{"model": "text-conditioned image diffusion model", "dataset": "photos with spoken descriptions (Open Images, Localized Narratives)", "train_examples": 203450, "image_size": 64, "horizontal_flip": true, "conditioning": "text", "arch": "unet", "objective": "v", "cond_dim": 192, "tokenizer": "word", "vocab_size": 4585, "text_encoder_width": 128, "text_encoder_layers": 6, "text_encoder_norm": "rmsnorm", "text_encoder_norm_position": "pre", "text_encoder_activation": "swiglu", "text_encoder_mlp_ratio": 2.67, "text_encoder_head_dim": 32, "text_encoder_fused_qkv": true, "text_encoder_bias": "all", "text_encoder_qk_norm": true, "text_encoder_layer_scale_init": 1.0, "text_encoder_parallel_block": false, "text_encoder_dropout": 0.05, "text_encoder_inner_norm": false, "text_encoder_positions": "learned", "cond_dropout": 0.1, "norm": "layernorm", "hidden_act": "gelu", "pixel_unshuffle": 2, "widths": [48, 48, 96], "blocks_per_level": 2, "scale_shift_norm": true, "attention": true, "upsampling": "nearest_conv", "init": "trunc_normal_002", "residual_init": "zero_last", "optimizer": "soap", "beta2": 0.95, "learning_rate": 0.0039, "beta1": 0.95, "shampoo_beta": 0.95, "eps": 1e-08, "precondition_frequency": 16, "max_precond_dim": 512, "one_sided": false, "adamw_lr_other_params": 0.00074, "max_steps": 7100, "batch_size": 128, "epochs": 4.5, "lr_schedule": "linear", "final_lr_fraction": 0.01, "warmup_steps": 140, "weight_decay": 0.3, "adamw_weight_decay_other_params": 0.01}
Rows from block 4 of the denoiser, named by matrix and row number. Rows with one number belong to one channel. Each number is 128 + 32 x the weight over its row's rms, rounded and kept within 0 to 255. All counts start at 0. Numbers have three digits each. After the name is the row's rms in percent of the matrix's.
# convs0: first 3x3 conv (model.mid.0.convs.0.weight, 96x96x3x3), inputs 90-95, a 3x3 kernel for each
# convs1: second 3x3 conv (model.mid.0.convs.1.weight, 96x96x3x3, transposed), outputs 90-95, a 3x3 kernel for each
convs0.0 098:141110161107085125123068100176128126152157131089131130130153155106140102119120122135171073175109163099185126129110123051080163141112122143094190093083083164188152
convs1.0 104:103188089095063111111149150144092128141134145127154160113110107157093108115183132112155154129087169100152167110096091103108144155145100091076067108174165139179183
convs0.1 106:140121096142112077189134127091130096060145159109123098163176086119146169167146135086138127146092092058113183090152097108116102131106175080157143108107146033176106
convs1.1 106:192087075145111133166139129131153184122099160125111155135195149137107082085055090099115113161175151160080168158090108125135105138140199163148122090077153139113138
convs0.2 098:124121146121067131093120086100108092129059092138126172186115096132133114132127154121144103112040091119124127084100122096111105136149126115166139139162171099180128
convs1.2 094:161129082095129169117119151139096135156119067149090120133109129168076055168119070039149094131183167140088140100113130144099135151149119149137109112101085160101167
convs0.3 104:129109149112083087142090100113144107092209129122129151123149172113166122173087152133133138146183195130181101149162126156136140115112111099150119135109148148101066
convs1.3 090:126091114145117108147113111118146187126120136102122131171084194049112104073128126138148109101123147077121152103130196122150106164083097121061160130098133151092116
convs0.4 074:098078087131125132118129132112095151100126098112102134144103113143112131110125111161139154149220119125168145117104116127108069103091108129209137096212173153112138
convs1.4 080:147144083166149154148194108152140097107083139137108131193119159116069122124128109091099095147204061102119102105102126074166121114142110151135139127107095176061168
convs0.5 103:127083111127082113169131155121099120155159161135145132141096144153158172137112146099145135130173100116208148136132117155126123142067115144099134169143171144067128
convs1.5 092:089103077145145173099176115131133110118145152117121153128197141110148156139145090135104166074083098136180186181178128122129105119145158138218123130128106158135103
convs0.6 099:087083161147128097097092122151125121155128126087111102114073155183087143122112146147099082063132111147183142152024126088087151156159114140142130098124088141132070
convs1.6 104:132093166145133100140146121115102171085141151120150179121151131116081128109138132104139170097162112076101099114152104204110173105109157110134115127116067145126146
convs0.7 093:070197141096177153138083093095077153146081061109092108134107081109068094136164134111116118071137158124093169145196136159148114105136136155078096099123151102166162
convs1.7 102:153067128079158167151183155142087092077088093122112076123185181151116132121120100128112150098103137119097091104101105153100135152114105143135164130188118136067130
convs0.8 099:186152089070110122129083148205135090178144116160113124114119117152129155130155086095174145124156104140119142139142053170141072142083186157142088173153123149047129
convs1.8 100:097076161101185178185169092101135169138156156113143159134128132139105130160134170129163111143037151124149164079158158132158121179058107076182137152109070181062075
convs0.9 110:096104129108096109162142213112150133121122149142079166132061133104152120145112207156101144161102079152116115114138120043084116177213123146203214129126152151113136
convs1.9 104:140136146074195077104175122177096133097104099138109099176110182094166059072170138065105051179117148141173112078136136147127152112147112093152082121121122088150137
convs0.10 105:145137125148145093143101098170162141136123168106125129135161083162209125150094101119095089121128145112091144181160123157144077181156135114141118196221148150206148
convs1.10 105:141157137054062133135118131156153105164119131141144098123091129149130113155132143177097141118126122146125140064154146109139134102143097154127120193000120177163142
convs0.11 086:122109153122143163110086113147158110076110074164196104065140114165092140177096104175103131135104157160132111159097181106146144121169114099145125074134132150133105
convs1.11 086:159156080181185136127088132186107085117148120119090147136180073145205110171131179091164184094123128157128056105097157157155132082153106089139091127135174147036131
convs0.12 096:090097108121138128115108134089146163124137165219151147157147178094111113085134162136178128132108144086127090167130091168146115132111108089118151156142127109091123
convs1.12 091:120150154131083146128137124150112151157139133097118117187117138118113126073102078131129175128167120164098089154161170141135100126074189140173124171128112064091130
convs0.13 117:128114140114095102134220179117135154143043128118089081109117130071072101154234168121094114089112123144165116065104088095072149144142169145076164090049097122167118
convs1.13 106:171126123142135115080160111134111069120097139151152131145146157150090138112112119133179142087113076065030096128143140172097148081070133116128126120089141152061093
convs0.14 107:162139134131155157150123153120139111129110153093142158165159108134107119103084117120095161119136127119105138135157127116119066076117114140127108154140077193089117
convs1.14 078:130155161116082098122078137134108146147188161167112149114123143129120102138110138101159127150103098161120099095147080132121149148103112076093123130111066194141117
convs0.15 109:135132103138179102114139152153124115150078113132144115105078156112172090101124113129219150102120135125136165134131109081149120167154139079165140115199168106148130
convs1.15 110:137111127085077148111082095107182096149124154123176135170145125078119173096060127123183139152112113123105130141157116169130146130126086124128120107106188133132162
convs0.16 096:148190146124096144139178138099147091165178121151092130091156130082042127135146143135118219148055072172128135111125087119128150146143109112167159129136113146154131
convs1.16 085:108149162091128180165076140142114155149133172131176170143133162141187094139093136115089079123120104095163163156111117119193160116134101112132136128126144164102096
convs0.17 102:109100158061078115089090104167154128147141120166098126087113164096149108159096128147103099156096133185123112131138147084107161026037147124144160129157139136136120
convs1.17 094:047133145102170127083139252070174127131112150125032073130117120096078181132136130165147108146120170067105185133159137120115119097147153125148141069146152084112115
convs0.18 099:070096093114116098149162135171154132118120131143187136111157143105178148097162175085114134097124161109101118154163169129194154093120098058143082115144148126086139
convs1.18 096:164177099105120066119159089112177106115095152094149149097101093097174176096123092123127151141107118077099094121145130110114097154120113124149156132167153095114125
convs0.19 094:124109151152125083035172133130127176051077138127099127135117129178115152103157110182095132118079131107123141142122165097143117082168074072165070134119160109143105
convs1.19 106:118119072125092109122147071148170152121097148095097117163164098169074118089131114179168082146140112127101137159164109144157141108114222146136127146146092113077056
convs0.20 095:183104138116117076115071098127103097135195104114098153103122162097154070107134147087160183138174129194116127166119155130140090102107096120159076104192111193137100
convs1.20 091:082154161064189138139162110131120163164132053113121147101149116160083160110143204150100131124160135136179120137108181141101152128128047155185083121100175111126116
convs0.21 101:123183177186134069100134077126159157140158120130140129113127126179211176113139113177092125118147114132181120101131093217224144203141145149121092086127125099084105
convs1.21 108:073108171072094195138105139111093077104167094129169111127151085074124091179135165111153137102122143113111141165124148104069092109107129106132059139156101096131152
convs0.22 095:120106118153112125162107139114147115066182123118179118087135148133107104143120147161120133154127099136122107170096127167067125163203169119129112136127089138148103
convs1.22 089:167096118156111127151043161175110172108096076111131159101142169111154110128113116121168113163091146098065166092107157070145132093110105141180167094103090150090131
convs0.23 082:107120090143185121156125073171071150119118124119112126095121123136038094106196128108129097174118146158115141131135148140138142125121124133162140084141116125069112
convs1.23 088:126198091136071132111167119137157119142087137116111168122158143130069153142099153136174114124112138125072131148200099134128150108119097179203180142037170186170169
convs0.24 102:116150060115098161127122157123167131095106043115128146145160167124117139131157141147069147141118124124112157144140139113169171101142111098153105177106145133135153
convs1.24 099:148114213090098059178178209143092161130181178123125135116128128138113109060139157191159112099063113126148106174080109106187127119096164127094099126115162120140129
convs0.25 095:177161124092129141124170096116138127108085095120078139105170135186167195151176124108115112118147139153159164122095141175132106093130145152156058128079134164173208
convs1.25 089:121119091185158169114119139097071089205151182155145120126125053159147154163130111141138147114127119149225151097053114083145138197158172119134162166136158109131083
convs0.26 089:098094111050123099076042086131149130083104134145167169163092186199106119073166088067153118085119140082132168205143143161161074125076154162117102142145081122154062
convs1.26 097:166114129093130087152133123163164144133154135173113143129157119128043236187134122098161154111077086114113101123137174101172130117025179090162137077139132129149137
convs0.27 099:169161144100142169133107099174165091128097179122135120091183125120098130162078050127075112104121118073193149132197153145132069094105109097120157155148171103148149
convs1.27 088:102102157128081127209103152144142155155141117130197101160110126135120182140152146096108139148096173135136115098171141108190050084129157163108085060195127170127198
convs0.28 111:144088091189165085132167169137114127165121111124127106103108128130177140148131146126199132122100152107101161141137097075112112161102106104095111151169142126161143
convs1.28 113:130177089186210162145162120123177109096169120131188104117069115129155131133109154129140106156121171119114138134084138115158121136125123127117136090048157136153171
convs0.29 100:116124121063146177159189143123125129146175157117166155185158195109165172112140196134105142149129121097094125168180179089111122124119154103098158104080161129159096
convs1.29 099:096156084164171107107134148163115126169110155110098089133138138162112144128076164065118132163161136118067119186148132157090081167150118117119147103079148102135125
convs0.30 099:158106126122224144099159121107129129131115115119163157120099132126091112149218095132153132118114150166045119144174095148142152142111098135147088135177112124152178
convs1.30 101:084095134177027100115164063143093113115112067145165140192050150160147119107166123070153106134169140158127140136159092163066172117134072071135099202068070173084162
convs0.31 114:122117165146147098134133170117071169162141070159102136141084151185098069144095084134084117162095106169140136160105123111103158099083119040177229187073068161117069
convs1.31 120:148097133103148138125093172124125148170107082142074121158128108172124092141108099137149129135103098120125120134154140155115135120158105217136063134175095123097147
convs0.32 092:116135126112063148045110103128124184102184118118103097113081101089067172147058166107162143088156129156124113099132076110063090185126155122146165108122152135141169
convs1.32 102:159128145105081159075118112120127094109098128128148140162048096135117163122089096143145138150142078077195123169092094095117131187144158081121124162133127095148106
convs0.33 094:148214135078145224099134132139111131169157146105144096091101080137137136153028142128131128123144167149182159134152107136099098084062110120155133139064141178105146
convs1.33 100:094119116146144135126187131105110115094119159163083117090069144055130152095104183118150123170148126147182111099098141106060132130159117136144136119091152161115161
convs0.34 108:128132159132084144182162144128085122080113101185091090084164100121122214113113070135117184121183125152118108154099121165120135121127101111136143106188144110139074
convs1.34 107:189027133069200075107089145114175069190144135126089141112131140122136137177138127128144106132043121108196117101138122167082103139184080104118134114109145147171136
convs0.35 109:096137078072109220121145087140120165151082137161095141138139122155154138072135152155092174146099114148070119083155117139121103118146124146101128116163141089148117
convs1.35 108:165142093082142139139119110133084127157091081142148149106096197173120092122142126106196106160157124118133130147104126105103136099169099107111239118132094095156092
convs0.36 098:159155147147147153149121129123057084104065155142144109149164162125115140188174148179104119121178130114172138158198062161156143124130145089109015131080101160111145
convs1.36 093:154162121104172113171098095067107130110124121165174166081101079078130083137075172104125086137087176113160090134119058111119107143142132109102132163191101202125168
convs0.37 108:125142120188117132157166152165170096129149147139136106112087151134152150109055092144106110136152149100073106169057091128192147126135155108183138100098171128097085
convs1.37 106:149124123174135129114131115109157133119127152142174134140083129098112143157106102071125115118135071104100139090038137142146098128111113126124139176153153116140073
convs0.38 096:141149175143093164115123142130142120102120180108146098110127135186063141093183087145099194102118099101145134153151169090175115121149107089169152128117168149126191
convs1.38 113:114114195149164160111116188152071183182113093142105135126130154118138173147141130049129145063167141117087098125135114111184094111102107147144088049161111191173145
convs0.39 085:132156135100109133097157138105121087115095116109143124119133161149145149085152119103097132109015129100065120140126146172162164126146185113121146128084176127141093
convs1.39 087:119099101095112127141104134145094175164163145138075108081089172111078078085145143158125115123214154151138092134135093104144132130093131113148160124161157166158145
convs0.40 125:100073155134093183156181129135105140096155159106111084141137144095213084095125172114137141164091087101103090115060150146165159152178114132061096116095149131164118
convs1.40 127:142147096097084194144143114130148141143075112102139140141118150168092156108112079122115106080175125145122176150167072131127086127136126073105197155142120169103090
convs0.41 109:127123198106108197139109130105134152112128146144128106112136168139136166114104160130095100112147169112109144134121141151095121101146151099178129130104150138161167
convs1.41 105:143156084132235152081165169153081099132129084134138130123140104093072070146118168176106171118025169165101088155126150140122112128126136126113095148180106137163155
convs0.42 101:075131132110099128056098118124100130146143115147155176137133132198121103130120222140111154124052202147150159128122165099104174085100162083124108087216166077104096
convs1.42 107:158156080139129131153133123159120123132156111139164095134156127122138221132115140082108098130150144115112122149068106137151111126119173126058071229193106161122110
convs0.43 111:076160122116130114119079132135113131124099136095112133144086121145118151131129070122108159137070088095153083083203102092078103071193157167179096134136131150110144
convs1.43 111:189144142114154138163081056168109115172106101183085075212134081126085156182150067118118149183154169094121152096162159102150126136084180150176120160068106128177171
convs0.44 096:142114127110149155166143089107171118143170178113194095122147139139058189166094084175173067124156193088203064079137129105151146204121118171199116147141119179158103
convs1.44 102:110134180124145160112125161140153156124141163147105166068127158113082099124118131171109114144139166121164127159076141134129180138109132125151146085093155115225127
convs0.45 096:154120057136131197153103140128140121113076128089097200117096103126190068178188158106093140144153119153193130139079118143125180147153133114098121105157101104079159
convs1.45 100:098106103191092170136121144095165163052107100137138147122088073126101153144159163154152127145126114128081036148146134121095086100119111149145109146193101097129117
convs0.46 099:120147156172103119150195095068157129152138147190168139159096153117126083094121121171072087101135170123146164117148113177143141108157099100124144084053165114143138
convs1.46 103:083162113101148124168094164165123157114116078099106145113133175131131147150173100087162102069139139177110172149120136164116083139158083128132149081135182117136110
convs0.47 102:092102109133159134135172130131091116114102133112072106135120163080116145105121155170089113150078102117099169177169170120082107134107127104171192148105108198159133
convs1.47 095:108123118134146138170086114112073142140124111182116096126136093131136141125047208111137137168146083123206115121147156130105111102135156121092087112174060096091167
convs0.48 097:142115166125118117146133136178112099100178141139123112203116103132128170123071117066145090157174154161100131140117129172109145106109089101127127105102173143086149
convs1.48 106:107148101064183110181136154110130054135168084148160129066130198139065116085074169109101148131141169127146123138138071139097135137117109094127135124104105115137154
convs0.49 092:173069143155111090141111165140135124080213109129158141111153124118064118128105140135126108132130135121102135223107064133144102157116130111180177130141125135085174
convs1.49 105:127171101110211141170116127127122123082179120129052160123182139173189067189126127108131160159106115110110149145162120131108085133126103074128188106172129139040102
convs0.50 110:143209087156088116137116129127228167185089098107077119096190153119136091154172092119074124095117148090149138091108135141132090141144095112184144163096104191050129
convs1.50 110:141122121176132091168075113178096147144120092131127038151109117179104130144110118042169207160096134111186089134091126159155067130149176181177087158162120077089145
convs0.51 088:120092113135114116175040135145135124075132104174162115173143118149053199070137115148046152136111073093140164151128128148168101198087160134128058190058176133127122
convs1.51 092:143132128108121108144163193107125086180151123154084114108115190098126082152115122166182097091122107157129116160098120106125176108091084127090157073100101084164127
convs0.52 103:115090112071202129140150134101082133120220099141101188142135101077062051144186110146135126101095077156170170120090108064093120130069146125113143066128130161090107
convs1.52 107:088174093087157174086102141157150163125201174129131094107123098136128135151106083151152104137113100143103146152070077133141147098151140119136119148225128154157162
convs0.53 094:147180165140168145120116155159066091159144102178060153108192115134116110100147155067106122128128153162145156114159147126101170066089137132152142147096169095126169
convs1.53 100:186146140110146115049077168135083138138104085142148161132128173150137129156123119195094128095136130093123099131085148058167190127069107171089157114124107133126125
convs0.54 101:128119078114108170094132160161177105141132143104197108141096099148232093133122159134088134093137143141125158134180101110136124150150116162097125118074100143120146
convs1.54 104:096135123104089126080130160141134133113115098159097122076118118137137123136109108111122173109139099139099108124183106115125163136169112113132128175171141105127110
convs0.55 116:163103119162113102106156106125154105197076059119091124121124159097131149124179130129157140149159105174015105149103088131139141140136148122127139133113094150097100
convs1.55 121:152147149100142118154125143127163067119117100153137110118128166168136054148148086113118136093149092073146122094083153081107146123159142106091130150149108116171115
convs0.56 105:102139130176138134115128149156074107104161127098073120149064169133156113099062196120155093122061121109116120127123138125066121094125120151156128082129115130132137
convs1.56 103:090108161110120082137161125110130138139056227151107181126152122068064139145169141149110134131130154093096115120169130077124140148155134117148162131111135125122249
convs0.57 099:134173129211150121072132135143101095178146105177132152122094125059092174114112117135122133122175130125086047174101105047137126142097126101125132124146160118125089
convs1.57 099:110173161201090055173098149133155095136147075145099172156113136055147170132208079158143118156116154051066088110120171188074075106065129106146166131135094142095083
convs0.58 087:117134114107144099077147103159107136125124157138039161110112159178164122094137111146147114054060139116148158124131109157151136138097154169131123112145126106094171
convs1.58 091:154138156165121151104150101115135124108149151119092094159111086194084119096087100140145158089168128141118156119156121136115196131153136114141156123131199201128136
convs0.59 112:168110115221092144119144130108088164135114101192123102197088128110135151087116173185105141089139121131127140113121123196084090132167077109146119127132137141163155
convs1.59 110:122108164140107071131095139191110171060098147146141123096138126112157148129155130092125139148134140176052068147095135188116169100196097172082127130102099132127103
convs0.60 102:129104121118084154165135087100117081098043111132177097106109089144160150177117165176142149116145089153091096123155088126144130135076127160125112118113173078130172
convs1.60 098:166162133156099070164134135121135131152117120104159114105103110101086187136133073205162121107147081090157109104198108181154126108093126045147185103108178199141073
convs0.61 097:092139115116121145105128170116169160142109179129111139107089203119185081104142124139179067113107117087114147117046154158138126127123124159151120087066208118129091
convs1.61 102:152154162066140100140082172156043099073142162133147171122137122107207134227081138126110116144101102060125135180142147074165096135128134157076063103150109137091129
convs0.62 105:105185129192141114072195166165107155111077143058112119158104076073163158146131110101078099095164156104157113143134123120131143095220125094198183157108125136133194
convs1.62 099:068129135172118105138110150119193111135075143082151118161119086110124183152127114113080153152116111113139204097139135154136158102112110064169162162172047166068208
convs0.63 092:127133123140101128104132104125162128162164132153130169150105170122130164081136114147151105111117095084107149117066151182171187165116087123107185118170157149181155
convs1.63 091:113143093094094102113167126139138124147085126123091101139091105109095151141157110123180120133151113151095092201122137073092118137169174134076070132143165112158114
convs0.64 095:131125126162107145122115171162187151113102155120153101154193145115135158138139164190143147197112046152127142127103129066084155064128183128159106196139087154114191
convs1.64 108:181136098123136117114140114132139120143141104137139125173110155160102164109145168108119118124186131159187067179157086110082095171133163224116172142190176155177199
convs0.65 090:071152126130071177149126105119133118192081139132122122167141101136117108129127088131135119151143146129110089155169152116124066071120081199121142097141167149181108
convs1.65 084:163161154100153156161141108152153161152103161187172091136150152134113123094146056131163084141109192089133103107123147180139133139148130140128140128093104108166144
convs0.66 089:084120112132167078150150059100123116140241175111115145137161155179104122114079117166169117156077173126088186103112112180194134189147103057132152137196130135135126
convs1.66 094:147097096155171093124169129216170129086151112137145130115167095167136109101144121084134141133150097103115184128126139123143154088150069148158142139061140096157123
convs0.67 087:136146185115078141093131101097128132137153106130161167136199131070178122139096150121171142120115083149106079120048171076099128167135146202117123131130112086171110
convs1.67 093:177126131145162103035095158162165090106132127121121189113151133136101116122075134048116118161155132096109109109128151195156151149110073129110123141129123139163051
convs0.68 117:088135191081141117120138118082191167091169181073044086149146190163074192074177077099100131115155202132068091183106137159133098080147146092130135099154107110110131
convs1.68 109:144151191110085105132148130129086163137158158145082089152105130125111118120084065133164116154049167109255115141118119178097083138105170147082138139145116130184116
convs0.69 092:155139156111182128164094124167078134085177091102133144148145079154091106131137113140140090121138118163124145089112168181102110075128152086136145129101141120114158
convs1.69 098:076165163152107124142106150136145176100149127103165117169083199153138134046155157105114136167090162166084133133138163148109122084113143088170148160178120164099135
convs0.70 103:121124057124112161175117080083127150109105087099147141159163111085122096125139136209095168128136153153128140124122165130139030154143136126179075133089142126095127
convs1.70 096:139163125169106140130126113159098154139131112136215156139146163114133060125129142093126076127173115132112088144125124172096136136106119130137168136218106165101137
convs0.71 076:120109111132147174110134095095107123084171124085122128139164158122172143126091104152123125085169141150140151087131130124157096146149080092132131082167125114135099
convs1.71 087:108113121085083143165170108110116109138133121147118114128132110123155133142097173160147154101067093139160118146137148149141108170123118135044117093059143110108138
convs0.72 117:086154124112132180177063142204176105127091100084110072084162102124112157146131171109134137107159161122192122052134211130162068139129131120175095188038216141132144
convs1.72 110:154101148108147169115097128171160119106170141119109116141075126119161072156125144111107109122115199155125145126111101112109149140127189149073187069190057148132126
convs0.73 087:103142150127092139161180132133138104151115086149154100119130156133121164084083166111166140159118186088082123104083128117178148190127098120110105135180156114138132
convs1.73 072:066135109133143128163176137173142152109126159159125147130114154090153171097076115135177119117145076148140182149162115102169110112180119104095118142127160127132066
convs0.74 097:079100118138154105137152175133190112134116136197167149174134114088124165090077149095108123147140090155112146095127148150135113136143132102101087137134105135085097
convs1.74 099:170077128100079168145127101142108175196068126182112174132161114162127123095147162108161115124142131086089108171150138097116149120104140141138114213138114123052064
convs0.75 098:136131097148076134161188152096110169099069164176098099071148153089115147103130128134176180120183162132205107109112072097111108132168159117129100114095099143088130
convs1.75 100:114115138154117119067106131136131081103113119151083159104164089179125130135096075101140110158174154212133081100096156136143104085174132130099157136156205131114144
convs0.76 101:124115133160148118063175158152089118159117108113159160099149113047173076169066144182122133101205122159084085144133163099102126133126125148078178110186111147111137
convs1.76 101:170152193142112185096112100153130140124185140102155094164157106173090128093145171074166082142081133126141214099118073143091205099233106096174123172100087082166145
convs0.77 113:150111116165202072087147145147120145153158086138153135124128180118166111143124105095161109111079114125099153132129123096086112142134143133179156145150202131142105
convs1.77 115:134103099121170124122132096152175105123163089094128183091192128186160084135109107176081085102171098155144130089168128168138105160129151147167049126123183116132180
convs0.78 106:132151180152096126155112150088107115119063173153146101169140114104123103098140119180100122087199103133121099105122130145094124088135108131082153136067144096146112
convs1.78 103:082102183171143106122156100137089131119112122137174100176131132144146105150100111185145110152108147092144109141070152151139176151117140216092139129158112117076161
convs0.79 113:175154120149221144144061109058131174145099152156127144121193095112121165113115106110158104110114131120066080162114158181159135058090131142069126108154129116127063
convs1.79 104:132149078106116215136088155147151109156083181124148129119111126105117163145053157128091131111117078093132096210111122118179088066082127119136140152109092104128131
convs0.80 113:136142113090107198154127125187078121154143157140148161115152080159130086089187098108140180161105168094140146107118145183115124160071148105119172147175038133118140
convs1.80 112:154185121090116144126125149138147109138088132172150112114109165177126088204064107096085166109137126121152092111158115171095104081134129084169094215111081137142151
convs0.81 104:116116100104071099088085128160141098174115133119118094091057067140207120159191100097141111144121113123119118107165140137121125135148153132163162157036156097096139
convs1.81 095:123135160131113112139167141119107163169096107130185172141075152117165126119182158178118115137086139147140074120142124105048117157134141170091149142089118127108194
convs0.82 101:108133087135159146143139175148119097133126120183122105121077104074103079174113168105215147144074137105109132161153105153198164160108068135124123121142176157147137
convs1.82 094:169093119105137094165146151173131164122129122128135152137103141149142150089116140125145160147106099112081133129157186167089110135128095115124153103156152118108108
convs0.83 089:135127114194058093198091080098099129045117083088194169138139097118054151109161106075132120105064112134158099135144127100176195178097103109162128104173216137052095
convs1.83 077:179084182176120132095071159112117130096146181123136154129065175046187122152124067137046112169165088134144185145148095067118173112142108144160078079149140118086165
convs0.84 105:141107168114180079086096142088183154170114084153138136067130116162093230101193117178087147189070117152165153097132143163088114104063116106116139116104086099080128
convs1.84 105:117114130191131148147140171225080186097152128067099186150095158119154142095112120116153151122116116136162062139128157134141139168048171126036112160160132096156161
convs0.85 073:128093110136096092130086131158086105147147082110120109133140117093086091118105131108141132095112158148166119128122106143153148085084081142119121051090113160085105
convs1.85 078:144157127153113188153154155092096136137033141121170154122099123136140128140126158091143120102190147074133123126136164126166135129101134144141135165191133112141143
convs0.86 094:127140140086153134147131106101199100161125138105207124120115121159208152135078070110087136127108101158192137167101125198171177115158071153149109155184117095079115
convs1.86 097:157130114127163128089131132097071089109177202138115148159184065181157150113132105149105110114090160128107190130140086135136087110163169085154132166096059199092076
convs0.87 093:083144119090157102155179138087092129101123145131166103115119094195154124133131150117142112167144121182089093146140073103137132119187180116151185081090131150201141
convs1.87 089:034114116184149160125143127146193073189110154095149124171117075160133063126113084153166109069151102178104209120123233190142120151106147132126129090204187113166113
convs0.88 089:133123140132148136096078127092142151094100158142190103092081118099119147064127105164133106133167131127169142112124066151097130106059115137169148104134195094128140
convs1.88 096:109146178118146095126048114116153107092159107129136127106154145146091078118104154160145172157138172164099082155116151133117128094140141136163130181134145080136137
convs0.89 102:118133145121140150129101113088159126093112160100143132103125121085164118143126118133211124115137085142084112175118120114157094107090076099140149069106142152128097
convs1.89 098:184114057089142124104077129106111120174126159124112112107134133133079127134053186127149177144168086086080118124161120132083126153096162088152137130143091041062160
convs0.90 098:090098155097105118175195090115117139143080160136076089104142107063127156135105033169078096133153127121138086134094103119160110216146152158123177137189138154096099
convs1.90 099:155081162090176137099072158137196119076086116139143186159147152156144158096128125147127134157192115106110138154151078137128056127161156167157181089074066094106119
convs0.91 083:142154145150106145098190176109114113139136146106121122122133168137112111114126151083074130124076130136130102146083092091140116173074140114145076069097149090157066
convs1.91 092:114120111122126093114102113143089094159131116107121118119142062083198132097092176189163075125135138202103072159144131092094185102148152095120110108086143103086089
convs0.92 111:147124143119108079117130156067118170111142077113094168148167133091149085101042171129112114146131167109121144195055108118058117081187099146093101147085067165132123
convs1.92 107:123150136088118150124070137139107151132136142092168077181063099079162105147102104101136138168102123106167138098147160129097123143094212086072204102102192182093123
convs0.93 102:149117138045119137118032103129155167117109214075151098195102115119124109121118124133124137185165106124110107117159139114140097108116125151166109098095122108166188
convs1.93 101:124132181073139155127134127165171161133118056143126099121147176115129095122111141136119096115114153118166138141108087133107124159161121179142093093153085121180142
convs0.94 116:105124139079141105194140087141092124172160158099093196097100128126100161060144113107085120220140089187131154082149115157196141154140174084168078125128133159097125
convs1.94 116:160095116127172145100132136144101110099204085126137201133158125116161082167145164107151136129122051079103119126120152098082073139100148144136168111144146148094079
convs0.95 096:124088113141127117101194158116112135115140119119133102118121151136162100105122172101174140110134119142137145128161151115113141154108138130092096150055165141215114
convs1.95 104:151146092174103045125110159125155127170103121132072117138090132162116110157150086085118147135141147131174122082214082136103133125181134111069155139180106152126048